config.toml
input = "log_mel"
moe_every = 2
final_lr_fraction = 0.01
Rows from block 3 of a small sound classifier, named by matrix and row number. Rows with one number within an expert belong to one neuron, the router's apart. Each number is 500 + 40 x the weight over its row's rms, rounded and kept within 0 to 999. All counts start at 0. Numbers have three digits each. After the name is the row's rms in percent of the matrix's.
After each expert's rows are labels from the 100 clips, of 14848, where the router gives the expert most weight on average: "top examples" is what is common among them. Only what is clearly more common there than usual is listed. The data: acted Russian speech (Dusha). In brackets: how many of the 100.
# router: router (model.blocks.3.mlp.router.weight, 32x160, trained with AdamW), inputs 0-159
# gate: expert gate (model.blocks.3.mlp.gate, 32x160x160), inputs 0-159
# up: expert up (model.blocks.3.mlp.up, 32x160x160), inputs 0-159
# down: expert down (model.blocks.3.mlp.down, 32x160x160, transposed), outputs 0-159

# expert 23
router.23 098:525531428490437534521511420451533456456487480542493509451574521537524446440458513468467421574508508430457532514449485512557435508496485468514519504493460505498549501413546529527491523491587536520511469463413545456480539519476515484502523511496440498493459536526477442511532528452543506475533490453515469406545502503507558505581517551539533561574516547544435454564407550439536489524516539526504473513511503451446464542516428479463564446491547531445528462559454508509530508514480497
gate.0 105:543482497487531465466483599573533501473496516536477515492482554441498519510421461517512436490513527452504451491517468470468487493498510485536472519515529486528527566567423512532502495565492483440415472555466515450551570497547504442490467464555589421516374543535464456543501552517450570477505543540504497551502476468498485436455506463539553544527485477542493479515519473545503541554495499484441460447499481490597567463444542438447553489528542557488460517454523467520501542541525543
up.0 099:493470509514459496482503436466463499516578464437567487525539473541523494452533506443547558468550506465525514543502534477493525532502488472492545517515446437503446497450590442427471546490504479528533484516500443506500412545425431552515523489445443566476521436477515508471523413478474497469528459477457549460447495511529474556580512529467402428510570501444487522557502503514515526539464440490528542578511461473456436526446485496491478459453453468476554539564474518505542522422453489
down.0 104:543457449527482541524521482542492518515442512528510466554470468492512477494524471521495479531512361500525487475529465506467513575450557425562594391498508505521489553519448525439557475482461590518515492495545486462490505518487396437500521513460496534502473413490529501537504568414542454520559465503478526509456541484497443505456476500501467485506546511550455476504519408514563492535502574512539477488558537461456495533503482552503474489543436532433572462511448508518467453504558472
top examples: emotion: sad (87)

# expert 27
router.27 110:476479520496490487511526503454448476551518552494510542532460480505537508516431514447553531487565430499504447458417484473499525479512499490538525461488525420449498494503541475488558581479504463481495526478541533488494453497570476431418418546486433548552446481427467482438540580483484551555532531503563532491536508525507500519468490474519481573550432505442480506547559514523462557442546458506455438580483541451408558510535504539439513481519572526559497534523455522485505437505474549
gate.0 096:424509498585480478541481473528490552474473455464443473486553518514532470497523563541448544482512537546599480512563489559438521501537543547596472477507509453470515458523493499538476482467522480504401541501483495479552508472472474516516496539415447561547446486466506531464510489557529485543489485508548532490410489476449477540472454501554539495481565575528485488485529486486506517520510510535552529543534535506524468558529479549394484449571477442556495429395431500466517490531484432
up.0 095:403484501498502466545493484517517494506472524475478544467511498433427519476536440469447548491504438500519464467505470583486420527490536459468497461552472463545460484492530518464513421506499498574403418579488518540461472518452511471511504490425456550582513557494501507540518523510466565462488506503442489548464544456487535514454585581521457466496487549557576503569540514415521529468489546549512550493521507457456562562444485482423544507476466501522481455460526497487525477535441501
down.0 091:518539523473496503494586510534446518549551490533560523487553524525496555454476429459538541502502548479462468517535492559539464400514560419542518475508455516515491515464558500525521512453464447548510452488456499477520517452563570492408478461544501491491457466532490411456543449586489522480517509512492551504516554474553545594453585456476475473426508521543565519499523519545521461539497489486490534556414461474508488528533535471531555508452519573438526517519512488559552470480505570
top examples: emotion: sad (99)

# expert 3
router.3 106:429494563487415564494484451555559526469503501459533609498468511486506462471482544519516469540541580491480509496598509419492464535546489490570520475442443545504480509500454528522548503473467450520535485506507521527562508495532568514538461530521504521506454500461564515576454520571598509486435517485509472536581522472499566455554542454446517486510463553494551522474518490441463470531468510554472472571485560455483552479559540567536536461553504492519467477485470491447475498581510532
gate.3 127:441551506526490560443493455459457446512482514521449481516510472477509514449497494522423471491495485481495429496514512479535534467561512505455509440406471498542474527501532467482395448436515509479515555536470492449549519430537536483438501395505536524500547524495479559441527439433575505426445463519464524538560437420547428438462455562496513531465497479533529558480476525502463534522563461589479488505485485454437513452492505408466518528531519493536465501486466460512510551501498450
up.3 126:431532471518476522453508479456450509538456510552428514492491445435505506501533515502448473496444532502463418460536518474516490481579513529466507467379500507527476480475459470502391457464469497504493522494538496516553527404523522480458473427493495462493559535484486571438500452437576483488463476521495555527561417446524446466477417577497532524494521484518543501438438525545481516525568482603476498522463461489433448424516493453484529509531555490523501470493461473485506511495525441
down.3 131:522458465491524436544473489525561474472508586461568550458583440460503454553496505444521516474477486472528459459515523574471478488502489511483502516505476448483511502479467498620495552464493515444447467474519500558443426486484463506502468620506510574482508551482477482524473489546464505528491447445543533491577489508527453570496503495547465486500572508439468507519437527489479494490525601507489450441480525512456544430520499544606461442484492515494474428483459421483486475538561510
top examples: emotion: angry (96)

# expert 12
router.12 104:551582523450555529502513500543405501457542448502485509482517470431509567478570523583487594472466460432558486435472531511478475539468532543485491473560498566593506436532513551545454529481543457446499457475534555494463496498568430481521471458515476489501469530517498549516484526561538498542414495486453561541493494497462499503458476441568401541525556499475505528498481483496497477519476509529459455517476510597542435476525480514450521553493459511542462547524460491565530478543530499
gate.3 086:466535463508479482480507529504472502570523503525426534476436498490492438547569440478579522497525485474450514520531460536544517486429468447510397430528477482497503492523456541461542534482491469544492471507434544509541429503466552467490530469440495527478459473452470494462539550510441534489515439553586501471553613495511488444528489458438480493495503514517459479516567480452558489411543394487494507540576480528481509564484470533537530481549465527452611530491484480520459551495494508
up.3 080:555495481502472455431529471605505486487586463488564471520490514438537491539483484491520446473506537527440518485474502508502455463467538588490516491494499501499554457520502457503531462449442479441499421472545567572550460438545516494438489546539557514541528463481415462448404442481543466574527497552471521467472432475545459539517527494535451488454483535520488438502510422539479501475424474522496442461454471530494513531469516496448480468492551455468499500564448536463547499576525441
down.3 083:481463558473551442547522523521509506572513488526523451507504457506461455555522492479504548516527514540464497468552591444553520492436494445502444467495441577435492506489519541536462477398526480430442544536536542552529475530500511448440545472512534466445507466491498474526568465480452532456503435484507455536572483416514498484568514471419544453472514522539504466466481455477494442483457466538597527513545461482537446534538499494513490432514536460487487520507498464385517525579531509
top examples: emotion: angry (61)

# expert 16
router.16 111:508488538428486445498506514586411568511457501543494439543609541470465542502526504532473530497454513444470527466503473420545453495427557497475495538531545500479575574477520470542527529481503517471462445569534472463485549512466450561564549536532479506428505489566445553573495490539437487505464484465478527470537529556465482535446490498470485423452455516468543531510506467482492510496465446474536477515551525532515461427488504465506566481521448575500520508540459507500415447459558520
gate.3 097:479422370550514447465483530561540532455486456501506495458549533514462532497543543472470481500489456491495483535492555516527512503521531457521511559519453552491530489534430475477478438501464457486523421511446456519481457460507464518437500485520562599464463507560487511554514565540505487421488402501535491458540509507503469450525499572508558431487448587483569479533424465599470511534443463493460469487497458505533474490529539507503486458491521517544565523488484499501465446580518560
up.3 094:491527593490475577560502506483482497482547500518487561534486467491500448465465546496498495464553510453479598527489462481479422550442424496489480475501541443485469485484575481535526502594507471581478504558480595506461588511521470514525483545443438419510470483496556516423534503508508517554474549536520527559481477546515524502469467456481491539473435487595485492528483513485475482495479491451549507511476493429447416591468450493523512527525482432434430467533484518464543537506491455
down.3 087:426488461534553448507506550538442538441471507453516547532442478489545509457460489499428472526504534471527510494449506553451490547534468511511519452558561451493536436526575435433505509500519477435495458493520539454516445492463477439517454485460557516464517458480503517445488447497536508469479494474473470463453474517437559527483533512447516466587427464440498383502527603509573532467442494461572483519516443546531507536464518515525494541469443495455527522503544498512528558588539467
top examples: emotion: angry (40)

# expert 9
router.9 097:481492465467473485472492430486488460508550475506517517536518483490472460551504555417415504490474424488487499451582428492548496529571567476464485539458519552465542530541523553526525466500565594440468528486476544551438419550498518488565517496526492454548532466528482480606555518482532512431546551486499440490459594506461462462445551459454523499440433518530458454509490546497521479498517476551507535483491483601517550562483529480578465447497489530476474496489538456492480516508490467
gate.3 104:400488537549577499481485491554484471455502526468484480506490452429551538438497451542470472520542537557510545499569563497521546544467459465504489522538520599444448493545453528479475473542501564514452475406493509438482518491471547476477541462526480471518472442543469604518546473509488417500473454465507475457494496498510448580470504490506506464574480528496505551553525552482469474450493504553498555427529492485534452445465520498433454523555480500575489443451503511531511480458400470
up.3 101:421483553576587478553475472458499511454500501440438463469524557468544547420529467546489509427495488520502486477554559489539528568505448442523519491518538559461451433498437526444489530461455549484434525437541468466460481532476531444460510503507477425480456438487442599556529507521484435565517467474457545435439500492439494583434504536483493459558491476523481511556505514494490496461529491558508568444465491530487514489487532467487495501493467456574522475506461533542471502481445519
down.3 111:454523469494545429478519577481546581470502514492471541533493538536537463599517461533481513447545527506431555543532439472498441533554577493483579522575477581492452514570526465559523515486499558491515454507415492483542557518485548579441534513486537459550428524502548481501547532502533524484435508473505474521455466490452452497464478478502511531541516520496492561536535498562501446476491576448549502469413528468516493523486534439467451559464523488556553502500515511461577511504507443
top examples: emotion: neutral (63)

# expert 14
router.14 099:490423511493481500447523470534468463505513507515551496515509525465508579553551490528451454484500449567521554513457532536479499532524524491522450487456456484515475517601434555605525445507527511422515466490472515486493443545479459526505489493535488593514500451527474495504460486521444522472456475489512420510531560524464568528539555586471468463436542505523510397442507441512485495459456534576485530531576515491512575526469496436461554555497465491436483432526511502479452518430496564
gate.3 097:487500569523535454515486484485463480565454491493537512589568535488487427553555602537521508538463433445493446525490433506513516567509590517519522546509517450439589545508516467509538501460511478509526509541440492558521479440506508586483437464476477547509515561444488500564451606534445494527426544477508438555486508558479532501466482448512513516497497442512500513440468537518470466486496519489488556491509458523520506572545411500476482490434515437491529454542531455551475473522477477
up.3 102:503472490470521532506450398529540482476459496465506497524464487536483492536471423511486502498524584521491508471533539492495600439532488556495463519548516551495407474493471448468471454495495454469500514515533470415533483495521493511562486457482520455449515525532555481499465486520536483479467478471535554436470564496547500492563440554473457529555504547514528458476543496457547549542487536445520498418523456535434411520450590534573505462535393520481482466539519539527561515396496461
down.3 096:504532487474529437495484553497476550503501479501431551476459474530488554487507461509512496488542492576473558542512550497461439517529509529562454515502514496532487504580485424528435505444534445477483489565406548591546476452430574444469535519502482534545505571479538533487514510434490463551560503464466431470532500500478511485481433491416477508408383549477497505470473484470479460583496557463489504559506496503550495429455469542535458495498471481508482454549538513490485499550576468
top examples: emotion: positive (39)

# expert 2
router.2 101:544447506408529528462521477495431420524515454507572474541580486554471443537529446441500438550546452578527457461493520523529527449518507524488454507514549524521517487456470435469509500557499535510494511534428511466513505492431541490468558521502485399491572474534478533442560534462465474486458532554462492464573522484431440464527508469513504473483490488499487528509539536444484564474599506516502466400469491419451481457528467529532462464529533463517498478552495518459530494497482405
gate.0 088:479557492543450518515427465528487458487508490479490535528461506439534574491478568504509482469470535525544541608503477538537515524468549484563539481450538574516523547422567534464553529470543528507476472540531515543497503503541461465385542506502439541481446455467502473509453501469448492516588474554455465581513577436456468562557496490490487531468462518562460544466511549511520486573445529502502452544583507537511459519510469463545529527436556415460502512510467489518456507525513503
up.0 092:512446507431528558453520476486503563501553476494500634536534532521455524394496486507471445553461461487412502506450457485516531508490484467478573495551520508488459531477446463518533541470521460513541496530508497474455432575491514517653488526548494480437476538512555486560553547537550518479551542548457500484508512573491544512498564469498490548523541486511488540527510543523494492500505485528502466460470485464564470455530546502469478519414553431556506474476550514488407509487554518
down.0 086:456520437549513478452461508578502522500496586458472464498585515490476508526518477470490459539452524500545452489530543516442539537518448496445515505518445493454500538438454498615488519529519512559563527550529498505573499565546553541486539403580474522474519471528457468475499528457535487487513495511545499532491509441547509482500416466501561439438450438437463476524560550605488556478502467419527508539457529512461512496509453482472500541457440439500483522478563472526495561511466505
top examples: emotion: sad (99)