A small sound classifier, trained from scratch.
Data: trained on acted Russian speech (Dusha), 26041 training examples, 149.4 epochs.
Rows from block 7 of a small sound classifier, named by matrix and row number. Rows with one number within an expert belong to one neuron, the router's apart. Each number is 200 + 20 x the weight over its row's rms, rounded and kept within 0 to 999. All counts start at 0. After the name is the row's rms in percent of the matrix's.
After each expert's rows are labels from the 100 clips, of 14848, where the router gives the expert most weight on average: "strongest on" is what is common among them; "loudest" is the band of the loudest frequency at the time of the peak. Only what is clearly more common there than usual is listed. The data: acted Russian speech (Dusha). In brackets: how many of the 100, against the usual share in percent.
# router: router (model.blocks.7.mlp.router.weight, 32x160, trained with AdamW), inputs 80-159
# gate: expert gate (model.blocks.7.mlp.gate, 32x160x160), inputs 80-159
# up: expert up (model.blocks.7.mlp.up, 32x160x160), inputs 80-159
# down: expert down (model.blocks.7.mlp.down, 32x160x160, transposed), outputs 80-159

# expert 17
router.17,091,198,214,211,161,235,226,165,189,202,160,168,207,223,205,219,195,224,200,198,197,186,179,196,183,181,184,186,223,220,211,189,196,198,183,211,185,182,167,222,196,209,212,175,196,204,220,214,192,212,193,180,214,189,198,229,226,187,196,220,174,200,207,226,198,202,200,225,153,182,190,222,173,207,176,181,183,207,181,183,192
gate.0,105,201,227,191,175,197,214,215,208,186,224,181,190,170,228,184,212,182,171,194,187,179,174,213,172,233,191,197,212,162,227,214,211,204,216,232,241,193,196,210,195,176,190,196,199,191,211,197,195,212,176,229,217,216,230,222,204,202,193,218,178,227,194,192,199,226,224,149,210,215,212,187,233,189,179,212,218,207,209,218,220
up.0,107,224,160,203,218,205,185,196,188,209,185,220,180,237,187,226,191,209,231,209,191,217,230,196,220,174,229,204,203,239,184,170,187,175,174,157,175,200,204,183,197,231,220,216,204,216,180,213,217,199,200,197,172,164,167,190,194,197,211,190,219,188,208,237,198,167,199,217,206,198,176,218,191,191,208,183,176,192,187,177,186
down.0,119,180,220,183,194,177,198,182,217,220,212,182,170,189,242,204,218,168,190,221,184,200,163,186,201,197,184,203,190,211,190,203,238,187,203,215,210,175,195,194,161,199,233,214,172,223,233,206,168,157,223,216,195,217,232,198,187,199,203,220,183,190,247,212,192,190,228,169,227,167,174,192,222,201,188,209,162,166,180,187,215
strongest on: emotion: angry (64 vs 18.9)
loudest: 250 to 500 Hz (45 vs 18.3)

# expert 8
router.8,094,224,228,223,173,233,191,214,171,221,180,220,230,179,200,208,216,177,198,175,203,220,178,196,185,212,206,178,218,201,211,188,227,223,238,180,203,191,205,171,224,199,180,194,145,190,190,204,165,226,214,220,227,164,214,233,194,185,204,208,194,215,204,204,215,199,191,171,211,189,230,215,203,207,211,187,190,203,186,174,201
gate.0,046,176,202,220,226,224,201,194,214,170,181,228,192,205,207,196,190,215,160,233,226,190,148,232,186,193,173,184,177,173,166,196,215,186,213,160,166,194,179,218,190,225,241,217,218,210,204,173,185,190,201,184,223,203,200,214,192,205,204,178,224,183,203,226,212,183,217,230,201,174,204,198,181,223,211,201,231,247,208,243,184
up.0,046,218,213,207,194,176,209,149,187,239,172,184,213,194,176,179,216,199,212,172,181,195,168,165,209,199,210,213,226,198,236,196,180,194,220,201,195,224,186,191,209,201,190,214,207,178,218,170,199,224,213,229,176,178,199,203,211,235,186,212,166,212,172,199,208,195,189,195,191,186,210,204,264,178,180,175,174,208,202,239,226
down.0,047,155,215,213,208,199,183,229,198,186,206,206,206,216,223,183,185,208,239,193,187,188,180,203,214,164,213,195,177,207,204,214,178,193,197,205,214,229,174,202,164,203,182,238,232,236,183,208,196,264,195,157,153,164,178,201,194,205,226,200,172,205,231,186,182,202,203,208,199,208,198,224,188,191,177,210,197,184,152,190,196
strongest on: emotion: sad (99 vs 27)
loudest: 250 to 500 Hz (49 vs 18.3)

# expert 11
router.11,091,194,190,191,200,185,208,203,193,193,226,216,216,189,212,173,195,234,207,181,194,189,207,213,189,189,181,188,156,219,195,205,195,164,196,186,206,140,206,209,175,212,234,238,189,212,190,207,215,172,186,203,232,180,165,197,234,212,222,175,187,163,233,192,230,182,155,163,198,208,189,196,173,198,189,216,180,190,191,224,192
gate.0,114,205,193,192,200,178,208,189,210,173,222,174,182,200,202,194,231,200,181,207,184,199,195,168,199,252,173,204,205,189,196,194,209,226,185,217,207,220,213,204,189,213,197,227,225,205,235,216,250,212,178,190,167,168,221,212,173,209,218,201,187,169,206,190,211,221,207,203,187,227,213,195,213,193,210,255,203,196,181,209,244
up.0,111,197,205,206,192,207,207,220,193,226,187,208,228,196,210,204,174,210,206,174,194,210,198,204,207,159,239,181,196,183,195,198,194,183,201,195,194,188,199,176,165,173,192,190,166,206,194,203,151,168,197,231,198,225,190,177,217,200,191,186,205,233,177,184,219,214,177,216,211,166,170,203,209,203,212,171,195,200,210,175,174
down.0,108,212,223,219,225,233,177,193,189,213,193,221,195,180,198,185,189,178,233,167,183,156,171,214,239,202,175,210,230,260,186,219,183,216,237,200,205,209,202,206,169,183,205,206,237,178,163,187,202,204,230,201,204,214,208,225,231,220,188,199,173,212,203,153,211,236,200,190,197,222,173,225,204,196,252,180,206,192,182,194,181
strongest on: emotion: angry (72 vs 18.9)
loudest: 4000 to 8000 Hz (35 vs 7.6)

# expert 16
router.16,071,203,179,214,188,182,212,201,171,175,167,191,197,187,182,211,204,210,183,180,226,196,176,175,194,179,231,188,181,189,176,181,205,180,183,223,191,183,172,186,220,195,187,204,209,195,231,200,201,176,199,196,196,197,161,199,186,204,219,184,175,196,194,241,241,180,172,205,221,175,210,215,172,187,205,212,214,175,189,199,183
gate.0,090,167,185,188,209,202,223,200,211,202,210,229,169,213,186,217,169,184,199,187,220,200,213,191,209,209,227,202,217,246,193,174,237,197,195,214,185,236,185,222,214,198,197,216,212,244,216,203,198,186,189,176,190,238,184,194,194,174,198,217,184,228,219,204,206,201,197,199,255,185,221,213,181,184,199,208,185,187,187,190,204
up.0,089,249,197,233,179,220,194,184,188,200,180,163,209,174,208,200,211,179,178,197,169,213,197,208,191,187,192,186,196,151,217,247,203,192,191,195,228,220,218,193,191,211,174,209,178,192,183,210,247,216,222,227,178,195,185,204,210,209,253,175,183,191,196,202,202,200,187,173,167,193,179,185,220,209,187,195,202,226,204,185,172
down.0,088,203,214,220,207,168,201,208,228,193,223,176,195,194,203,216,229,166,211,186,236,188,186,211,197,199,213,172,218,170,178,205,201,183,164,164,199,233,201,209,197,192,234,213,183,190,182,156,206,197,204,217,215,195,176,205,177,170,169,214,227,160,190,201,191,184,195,236,218,203,205,221,200,168,208,246,181,205,207,214,180
strongest on: emotion: sad (74 vs 27)
loudest: 250 to 500 Hz (40 vs 18.3)

# expert 13
router.13,087,161,212,176,244,185,209,232,228,209,226,186,174,200,184,214,185,178,229,210,222,177,191,215,203,219,204,165,184,180,211,181,183,212,188,215,185,230,191,210,209,225,205,199,191,192,181,210,219,187,230,141,195,206,200,183,192,204,206,232,195,198,218,188,226,199,213,209,200,165,182,226,215,204,216,181,183,205,205,200,215
gate.0,107,215,209,209,196,201,197,229,187,215,204,179,193,202,184,173,177,206,167,188,232,185,203,198,185,234,207,195,188,183,200,171,178,222,191,156,193,204,191,182,201,180,207,200,183,205,215,229,205,152,216,154,182,210,163,209,201,192,188,156,198,187,205,195,187,150,192,215,217,201,195,193,204,188,228,248,157,177,221,205,204
up.0,108,199,202,217,210,200,198,226,184,201,189,190,195,222,204,172,169,188,199,201,225,211,191,190,197,219,240,218,173,208,186,209,200,229,211,174,178,212,192,159,219,186,204,197,195,211,221,232,221,157,193,143,191,215,173,207,202,198,192,124,187,183,196,189,195,154,182,210,218,199,199,177,228,183,228,228,166,183,185,225,183
down.0,112,210,219,189,205,191,213,186,212,178,206,238,219,183,206,226,229,228,213,230,204,242,218,210,195,192,204,207,219,182,241,187,216,183,186,188,206,193,199,204,165,202,177,194,171,211,210,172,189,197,195,228,188,206,264,196,208,214,206,179,193,211,203,182,211,198,159,181,176,223,215,185,212,205,170,191,192,188,218,182,201
strongest on: emotion: sad (100 vs 27)
loudest: 4000 to 8000 Hz (47 vs 7.6)

# expert 1
router.1,070,173,213,177,198,187,210,197,183,175,198,209,212,235,200,244,200,220,192,212,191,178,200,179,217,174,215,214,199,171,199,224,203,217,222,198,216,172,161,177,173,230,204,220,184,162,225,191,209,208,211,219,206,174,218,217,240,174,197,187,236,181,156,198,159,214,193,172,189,161,234,202,199,209,166,175,179,192,229,172,223
gate.0,099,211,226,198,193,183,182,206,207,191,195,168,244,214,228,190,200,222,221,194,200,231,224,175,186,189,181,234,188,217,252,204,181,173,191,160,189,223,224,197,181,226,221,206,163,188,220,217,234,207,211,156,179,246,213,193,186,181,230,174,240,192,179,161,204,191,189,142,202,171,197,185,165,194,166,202,182,201,192,209,194
up.0,105,169,215,220,199,204,196,198,215,173,180,200,229,226,203,191,232,179,191,203,191,221,224,171,189,198,170,210,190,215,218,172,202,199,201,169,197,213,220,191,163,218,213,223,204,195,211,215,232,238,204,192,163,229,232,205,186,203,183,172,222,206,159,179,167,169,158,162,217,166,200,199,179,190,180,213,166,248,199,205,192
down.0,098,191,181,179,185,162,213,197,184,192,195,177,185,183,178,181,196,207,205,215,205,192,196,213,177,170,214,174,183,226,234,214,191,201,233,192,190,239,209,215,218,246,183,175,221,204,202,184,138,191,188,184,220,158,174,166,198,224,223,209,224,180,167,206,211,193,192,193,200,228,190,186,212,161,194,222,170,191,208,219,203
strongest on: emotion: angry (47 vs 18.9)
loudest: 250 to 500 Hz (49 vs 18.3)

# expert 22
router.22,134,217,195,239,183,215,211,219,163,218,194,215,195,215,198,216,208,224,229,190,201,174,219,187,187,191,191,206,176,233,191,207,216,196,178,197,241,203,189,170,229,164,190,206,224,203,209,165,197,191,177,162,188,188,227,188,195,191,203,225,230,197,161,189,181,217,207,194,217,187,192,210,199,199,209,210,209,182,166,186,197
gate.0,095,189,198,197,227,230,204,170,192,213,206,194,224,257,174,200,177,187,219,181,175,226,199,203,184,208,180,186,175,197,216,213,189,189,236,182,177,204,197,171,172,202,171,219,183,159,209,183,154,211,206,195,233,188,198,168,194,210,204,243,168,228,213,217,171,191,183,205,221,174,188,187,217,216,225,203,175,173,210,190,181
up.0,088,210,206,198,169,212,168,226,205,179,198,187,212,229,167,159,199,207,225,191,194,231,189,211,192,203,208,173,170,212,194,235,214,202,214,190,176,201,234,205,197,209,197,214,182,208,173,181,183,205,199,214,230,220,211,200,207,207,229,243,186,233,172,180,203,202,165,209,225,158,192,228,215,201,195,227,214,184,184,194,177
down.0,096,207,203,211,179,170,187,183,222,224,255,162,179,179,203,228,207,229,171,231,219,201,187,217,200,190,231,204,238,215,198,212,208,185,227,173,194,213,188,199,208,205,192,184,229,182,222,182,199,194,245,223,210,228,189,177,191,218,180,195,199,214,151,187,182,212,207,216,198,167,200,172,180,179,198,206,181,161,234,219,202
strongest on: emotion: positive (89 vs 18.5)
loudest: 250 to 500 Hz (54 vs 18.3); 500 to 1000 Hz (33 vs 8.4)

# expert 10
router.10,072,219,187,195,196,224,163,215,182,190,196,215,153,199,203,189,162,219,208,192,195,192,171,192,246,184,187,206,204,180,204,216,177,217,195,194,205,140,232,187,221,217,204,209,191,215,218,192,205,198,181,201,197,212,194,211,216,160,177,236,196,198,204,188,219,201,197,201,238,221,180,196,194,170,215,222,192,189,218,183,181
gate.0,068,160,179,176,197,210,190,210,220,176,220,212,192,211,219,160,200,155,194,198,174,217,206,219,235,200,189,176,181,179,192,200,196,214,210,175,217,187,162,184,179,200,198,188,189,211,195,157,186,176,191,183,213,203,172,176,183,208,216,173,182,181,217,188,200,229,178,153,230,175,244,190,200,207,189,209,200,181,177,165,198
up.0,073,201,193,190,203,212,178,200,202,175,215,202,200,191,144,174,211,161,221,188,184,196,219,226,206,225,185,214,206,186,189,195,214,193,154,181,212,173,180,216,192,181,193,194,206,196,198,151,182,228,222,190,202,176,198,175,211,204,253,181,195,202,240,185,183,204,208,176,238,191,230,212,230,185,191,202,213,219,169,163,203
down.0,068,209,193,195,197,217,208,207,223,222,207,206,234,216,184,168,235,196,209,170,213,240,217,221,196,195,209,170,199,222,202,231,211,205,195,171,174,201,190,211,200,210,203,248,213,210,196,202,210,196,173,217,232,183,191,190,183,211,120,211,192,207,203,195,207,224,229,202,207,225,191,189,189,192,206,214,227,203,179,202,190
strongest on: emotion: angry (94 vs 18.9)
loudest: 250 to 500 Hz (39 vs 18.3); 500 to 1000 Hz (28 vs 8.4)

# expert 14
router.14,074,210,207,224,186,199,192,190,212,169,183,203,211,206,221,195,185,201,176,215,203,204,214,190,223,194,209,183,230,243,207,162,216,175,181,167,198,194,202,225,198,195,190,227,162,178,206,228,172,194,155,200,219,167,191,178,209,194,189,190,199,178,217,210,201,219,174,182,187,161,195,186,165,213,197,201,210,201,205,185,169
gate.0,099,180,206,232,202,218,207,214,246,185,213,201,225,218,225,167,174,215,188,207,229,227,174,184,231,211,194,189,169,185,214,179,204,226,209,199,178,183,245,199,229,199,226,200,203,201,198,182,198,185,145,173,210,208,156,212,213,186,181,169,199,164,204,181,203,159,207,207,176,194,200,202,166,225,204,173,168,188,181,199,200
up.0,103,136,181,211,212,176,205,166,211,194,192,165,225,213,222,208,194,145,220,199,188,181,181,184,179,175,190,198,217,214,183,206,193,188,185,229,164,179,176,181,188,213,198,231,198,230,194,229,198,181,224,237,171,166,200,189,198,225,193,236,206,187,243,222,202,201,182,181,222,215,215,185,214,214,187,219,205,239,227,189,188
down.0,097,231,205,217,160,205,211,198,210,180,229,193,179,196,176,183,233,198,205,211,226,210,214,239,233,182,168,185,208,181,217,194,177,170,191,221,196,214,197,221,185,197,179,187,249,209,185,235,217,224,194,178,193,215,200,191,195,205,205,208,240,208,217,219,169,224,203,197,224,206,195,223,210,198,197,185,201,191,202,189,207
strongest on: emotion: sad (80 vs 27)
loudest: 250 to 500 Hz (50 vs 18.3); 500 to 1000 Hz (25 vs 8.4)

# expert 19
router.19,093,210,221,196,222,225,186,220,177,230,224,188,178,193,177,231,213,210,211,206,205,195,189,167,210,220,214,194,139,200,215,193,180,201,211,209,220,190,205,201,221,202,228,171,179,171,231,217,230,187,192,190,184,173,205,205,233,150,196,213,187,208,190,217,222,220,182,205,202,206,187,189,209,171,231,181,200,200,200,209,219
gate.0,107,193,185,235,176,203,201,228,192,213,215,178,266,178,200,225,183,222,202,250,232,180,182,176,200,218,177,175,195,211,237,164,238,202,225,191,192,203,207,199,206,192,189,177,192,199,188,201,195,152,197,184,219,178,167,204,199,210,217,197,211,216,184,175,190,190,206,181,186,160,231,190,200,196,174,177,244,183,204,193,223
up.0,094,192,148,243,178,215,194,197,211,207,160,189,216,218,181,223,172,216,171,223,222,195,184,195,187,228,166,195,192,179,223,204,223,225,218,194,201,198,181,229,196,196,194,170,169,220,173,207,162,186,217,188,216,189,190,186,188,174,189,190,214,202,192,170,224,196,180,192,210,171,206,158,182,202,216,200,218,183,172,182,236
down.0,106,213,175,211,183,196,203,212,186,195,194,222,187,209,187,185,226,238,219,177,217,217,205,209,177,194,199,214,188,251,207,177,207,203,200,181,204,159,200,182,195,190,175,244,203,248,198,192,217,224,212,180,176,167,211,178,186,228,225,208,218,214,193,192,176,194,168,218,224,184,161,209,183,236,173,182,183,212,227,238,211
strongest on: emotion: sad (97 vs 27)
loudest: 4000 to 8000 Hz (46 vs 7.6)

# expert 7
router.7,099,199,225,190,167,210,198,197,216,192,184,186,189,196,186,178,201,189,161,181,235,197,203,164,186,209,227,215,222,200,167,205,226,179,195,184,200,191,168,181,202,187,210,197,218,192,222,209,191,212,194,197,196,236,184,215,214,229,186,189,193,190,190,205,221,200,203,186,199,204,194,248,210,222,224,168,174,194,220,179,200
gate.0,109,199,196,154,234,168,218,194,203,216,196,186,186,219,236,194,205,188,179,245,172,245,212,199,176,186,221,226,234,168,176,178,211,199,211,156,223,181,221,188,213,226,198,188,156,209,212,186,218,224,163,211,202,229,224,197,190,192,219,200,192,196,233,184,235,186,207,239,187,201,210,224,197,200,236,168,180,170,193,214,206
up.0,107,225,210,178,239,206,173,181,173,195,235,200,201,207,203,205,208,240,187,207,186,218,214,200,198,159,232,206,218,215,195,208,213,205,236,187,209,191,174,193,167,224,184,200,209,226,184,203,192,207,221,200,211,228,216,207,190,215,185,163,250,198,195,162,191,195,204,222,168,183,187,182,197,238,175,183,207,192,163,182,170
down.0,105,206,190,194,191,208,228,168,205,216,181,235,173,196,188,206,219,227,204,218,197,164,211,204,211,254,201,192,188,202,171,171,205,200,189,254,169,207,245,210,205,180,208,197,233,221,185,195,213,193,176,180,213,207,218,214,215,204,201,185,218,190,212,193,206,198,208,215,203,166,203,203,215,233,157,171,204,157,195,200,220
strongest on: emotion: angry (72 vs 18.9)
loudest: 250 to 500 Hz (47 vs 18.3)

# expert 25
router.25,063,206,231,208,186,245,178,198,253,190,206,212,174,205,208,195,188,175,199,188,216,226,207,189,221,228,210,205,199,223,186,157,213,199,197,191,174,228,207,179,162,194,217,193,199,224,179,184,187,220,203,206,201,191,195,163,192,230,178,213,221,213,193,157,200,208,179,213,187,189,183,177,180,224,199,199,174,214,170,182,207
gate.0,104,207,223,204,195,187,204,210,201,174,203,215,215,158,186,195,189,191,210,167,185,185,154,227,165,183,210,193,212,207,189,186,198,198,222,171,179,201,184,210,208,188,227,198,228,197,175,214,209,196,215,235,184,216,201,217,193,221,187,190,206,238,180,200,170,197,227,196,169,190,210,214,219,213,196,189,189,204,198,226,214
up.0,101,177,207,244,208,178,164,197,167,234,161,194,198,225,199,183,180,214,177,212,199,215,198,174,215,193,209,228,211,193,215,197,175,195,191,227,214,224,199,205,197,173,187,180,172,196,202,201,187,206,188,172,211,174,184,185,240,180,226,178,185,213,232,205,224,217,161,188,224,223,181,179,209,175,212,208,206,169,207,190,186
down.0,106,214,204,216,198,192,160,213,209,182,214,192,225,192,189,188,205,182,193,205,211,159,228,205,201,190,218,193,127,196,201,238,201,218,167,152,191,178,204,176,214,163,180,191,192,170,170,186,210,184,231,227,245,207,224,191,184,181,222,225,194,204,205,214,192,203,253,175,217,179,188,201,236,214,203,207,217,183,190,211,236
strongest on: emotion: angry (58 vs 18.9)
loudest: 250 to 500 Hz (48 vs 18.3)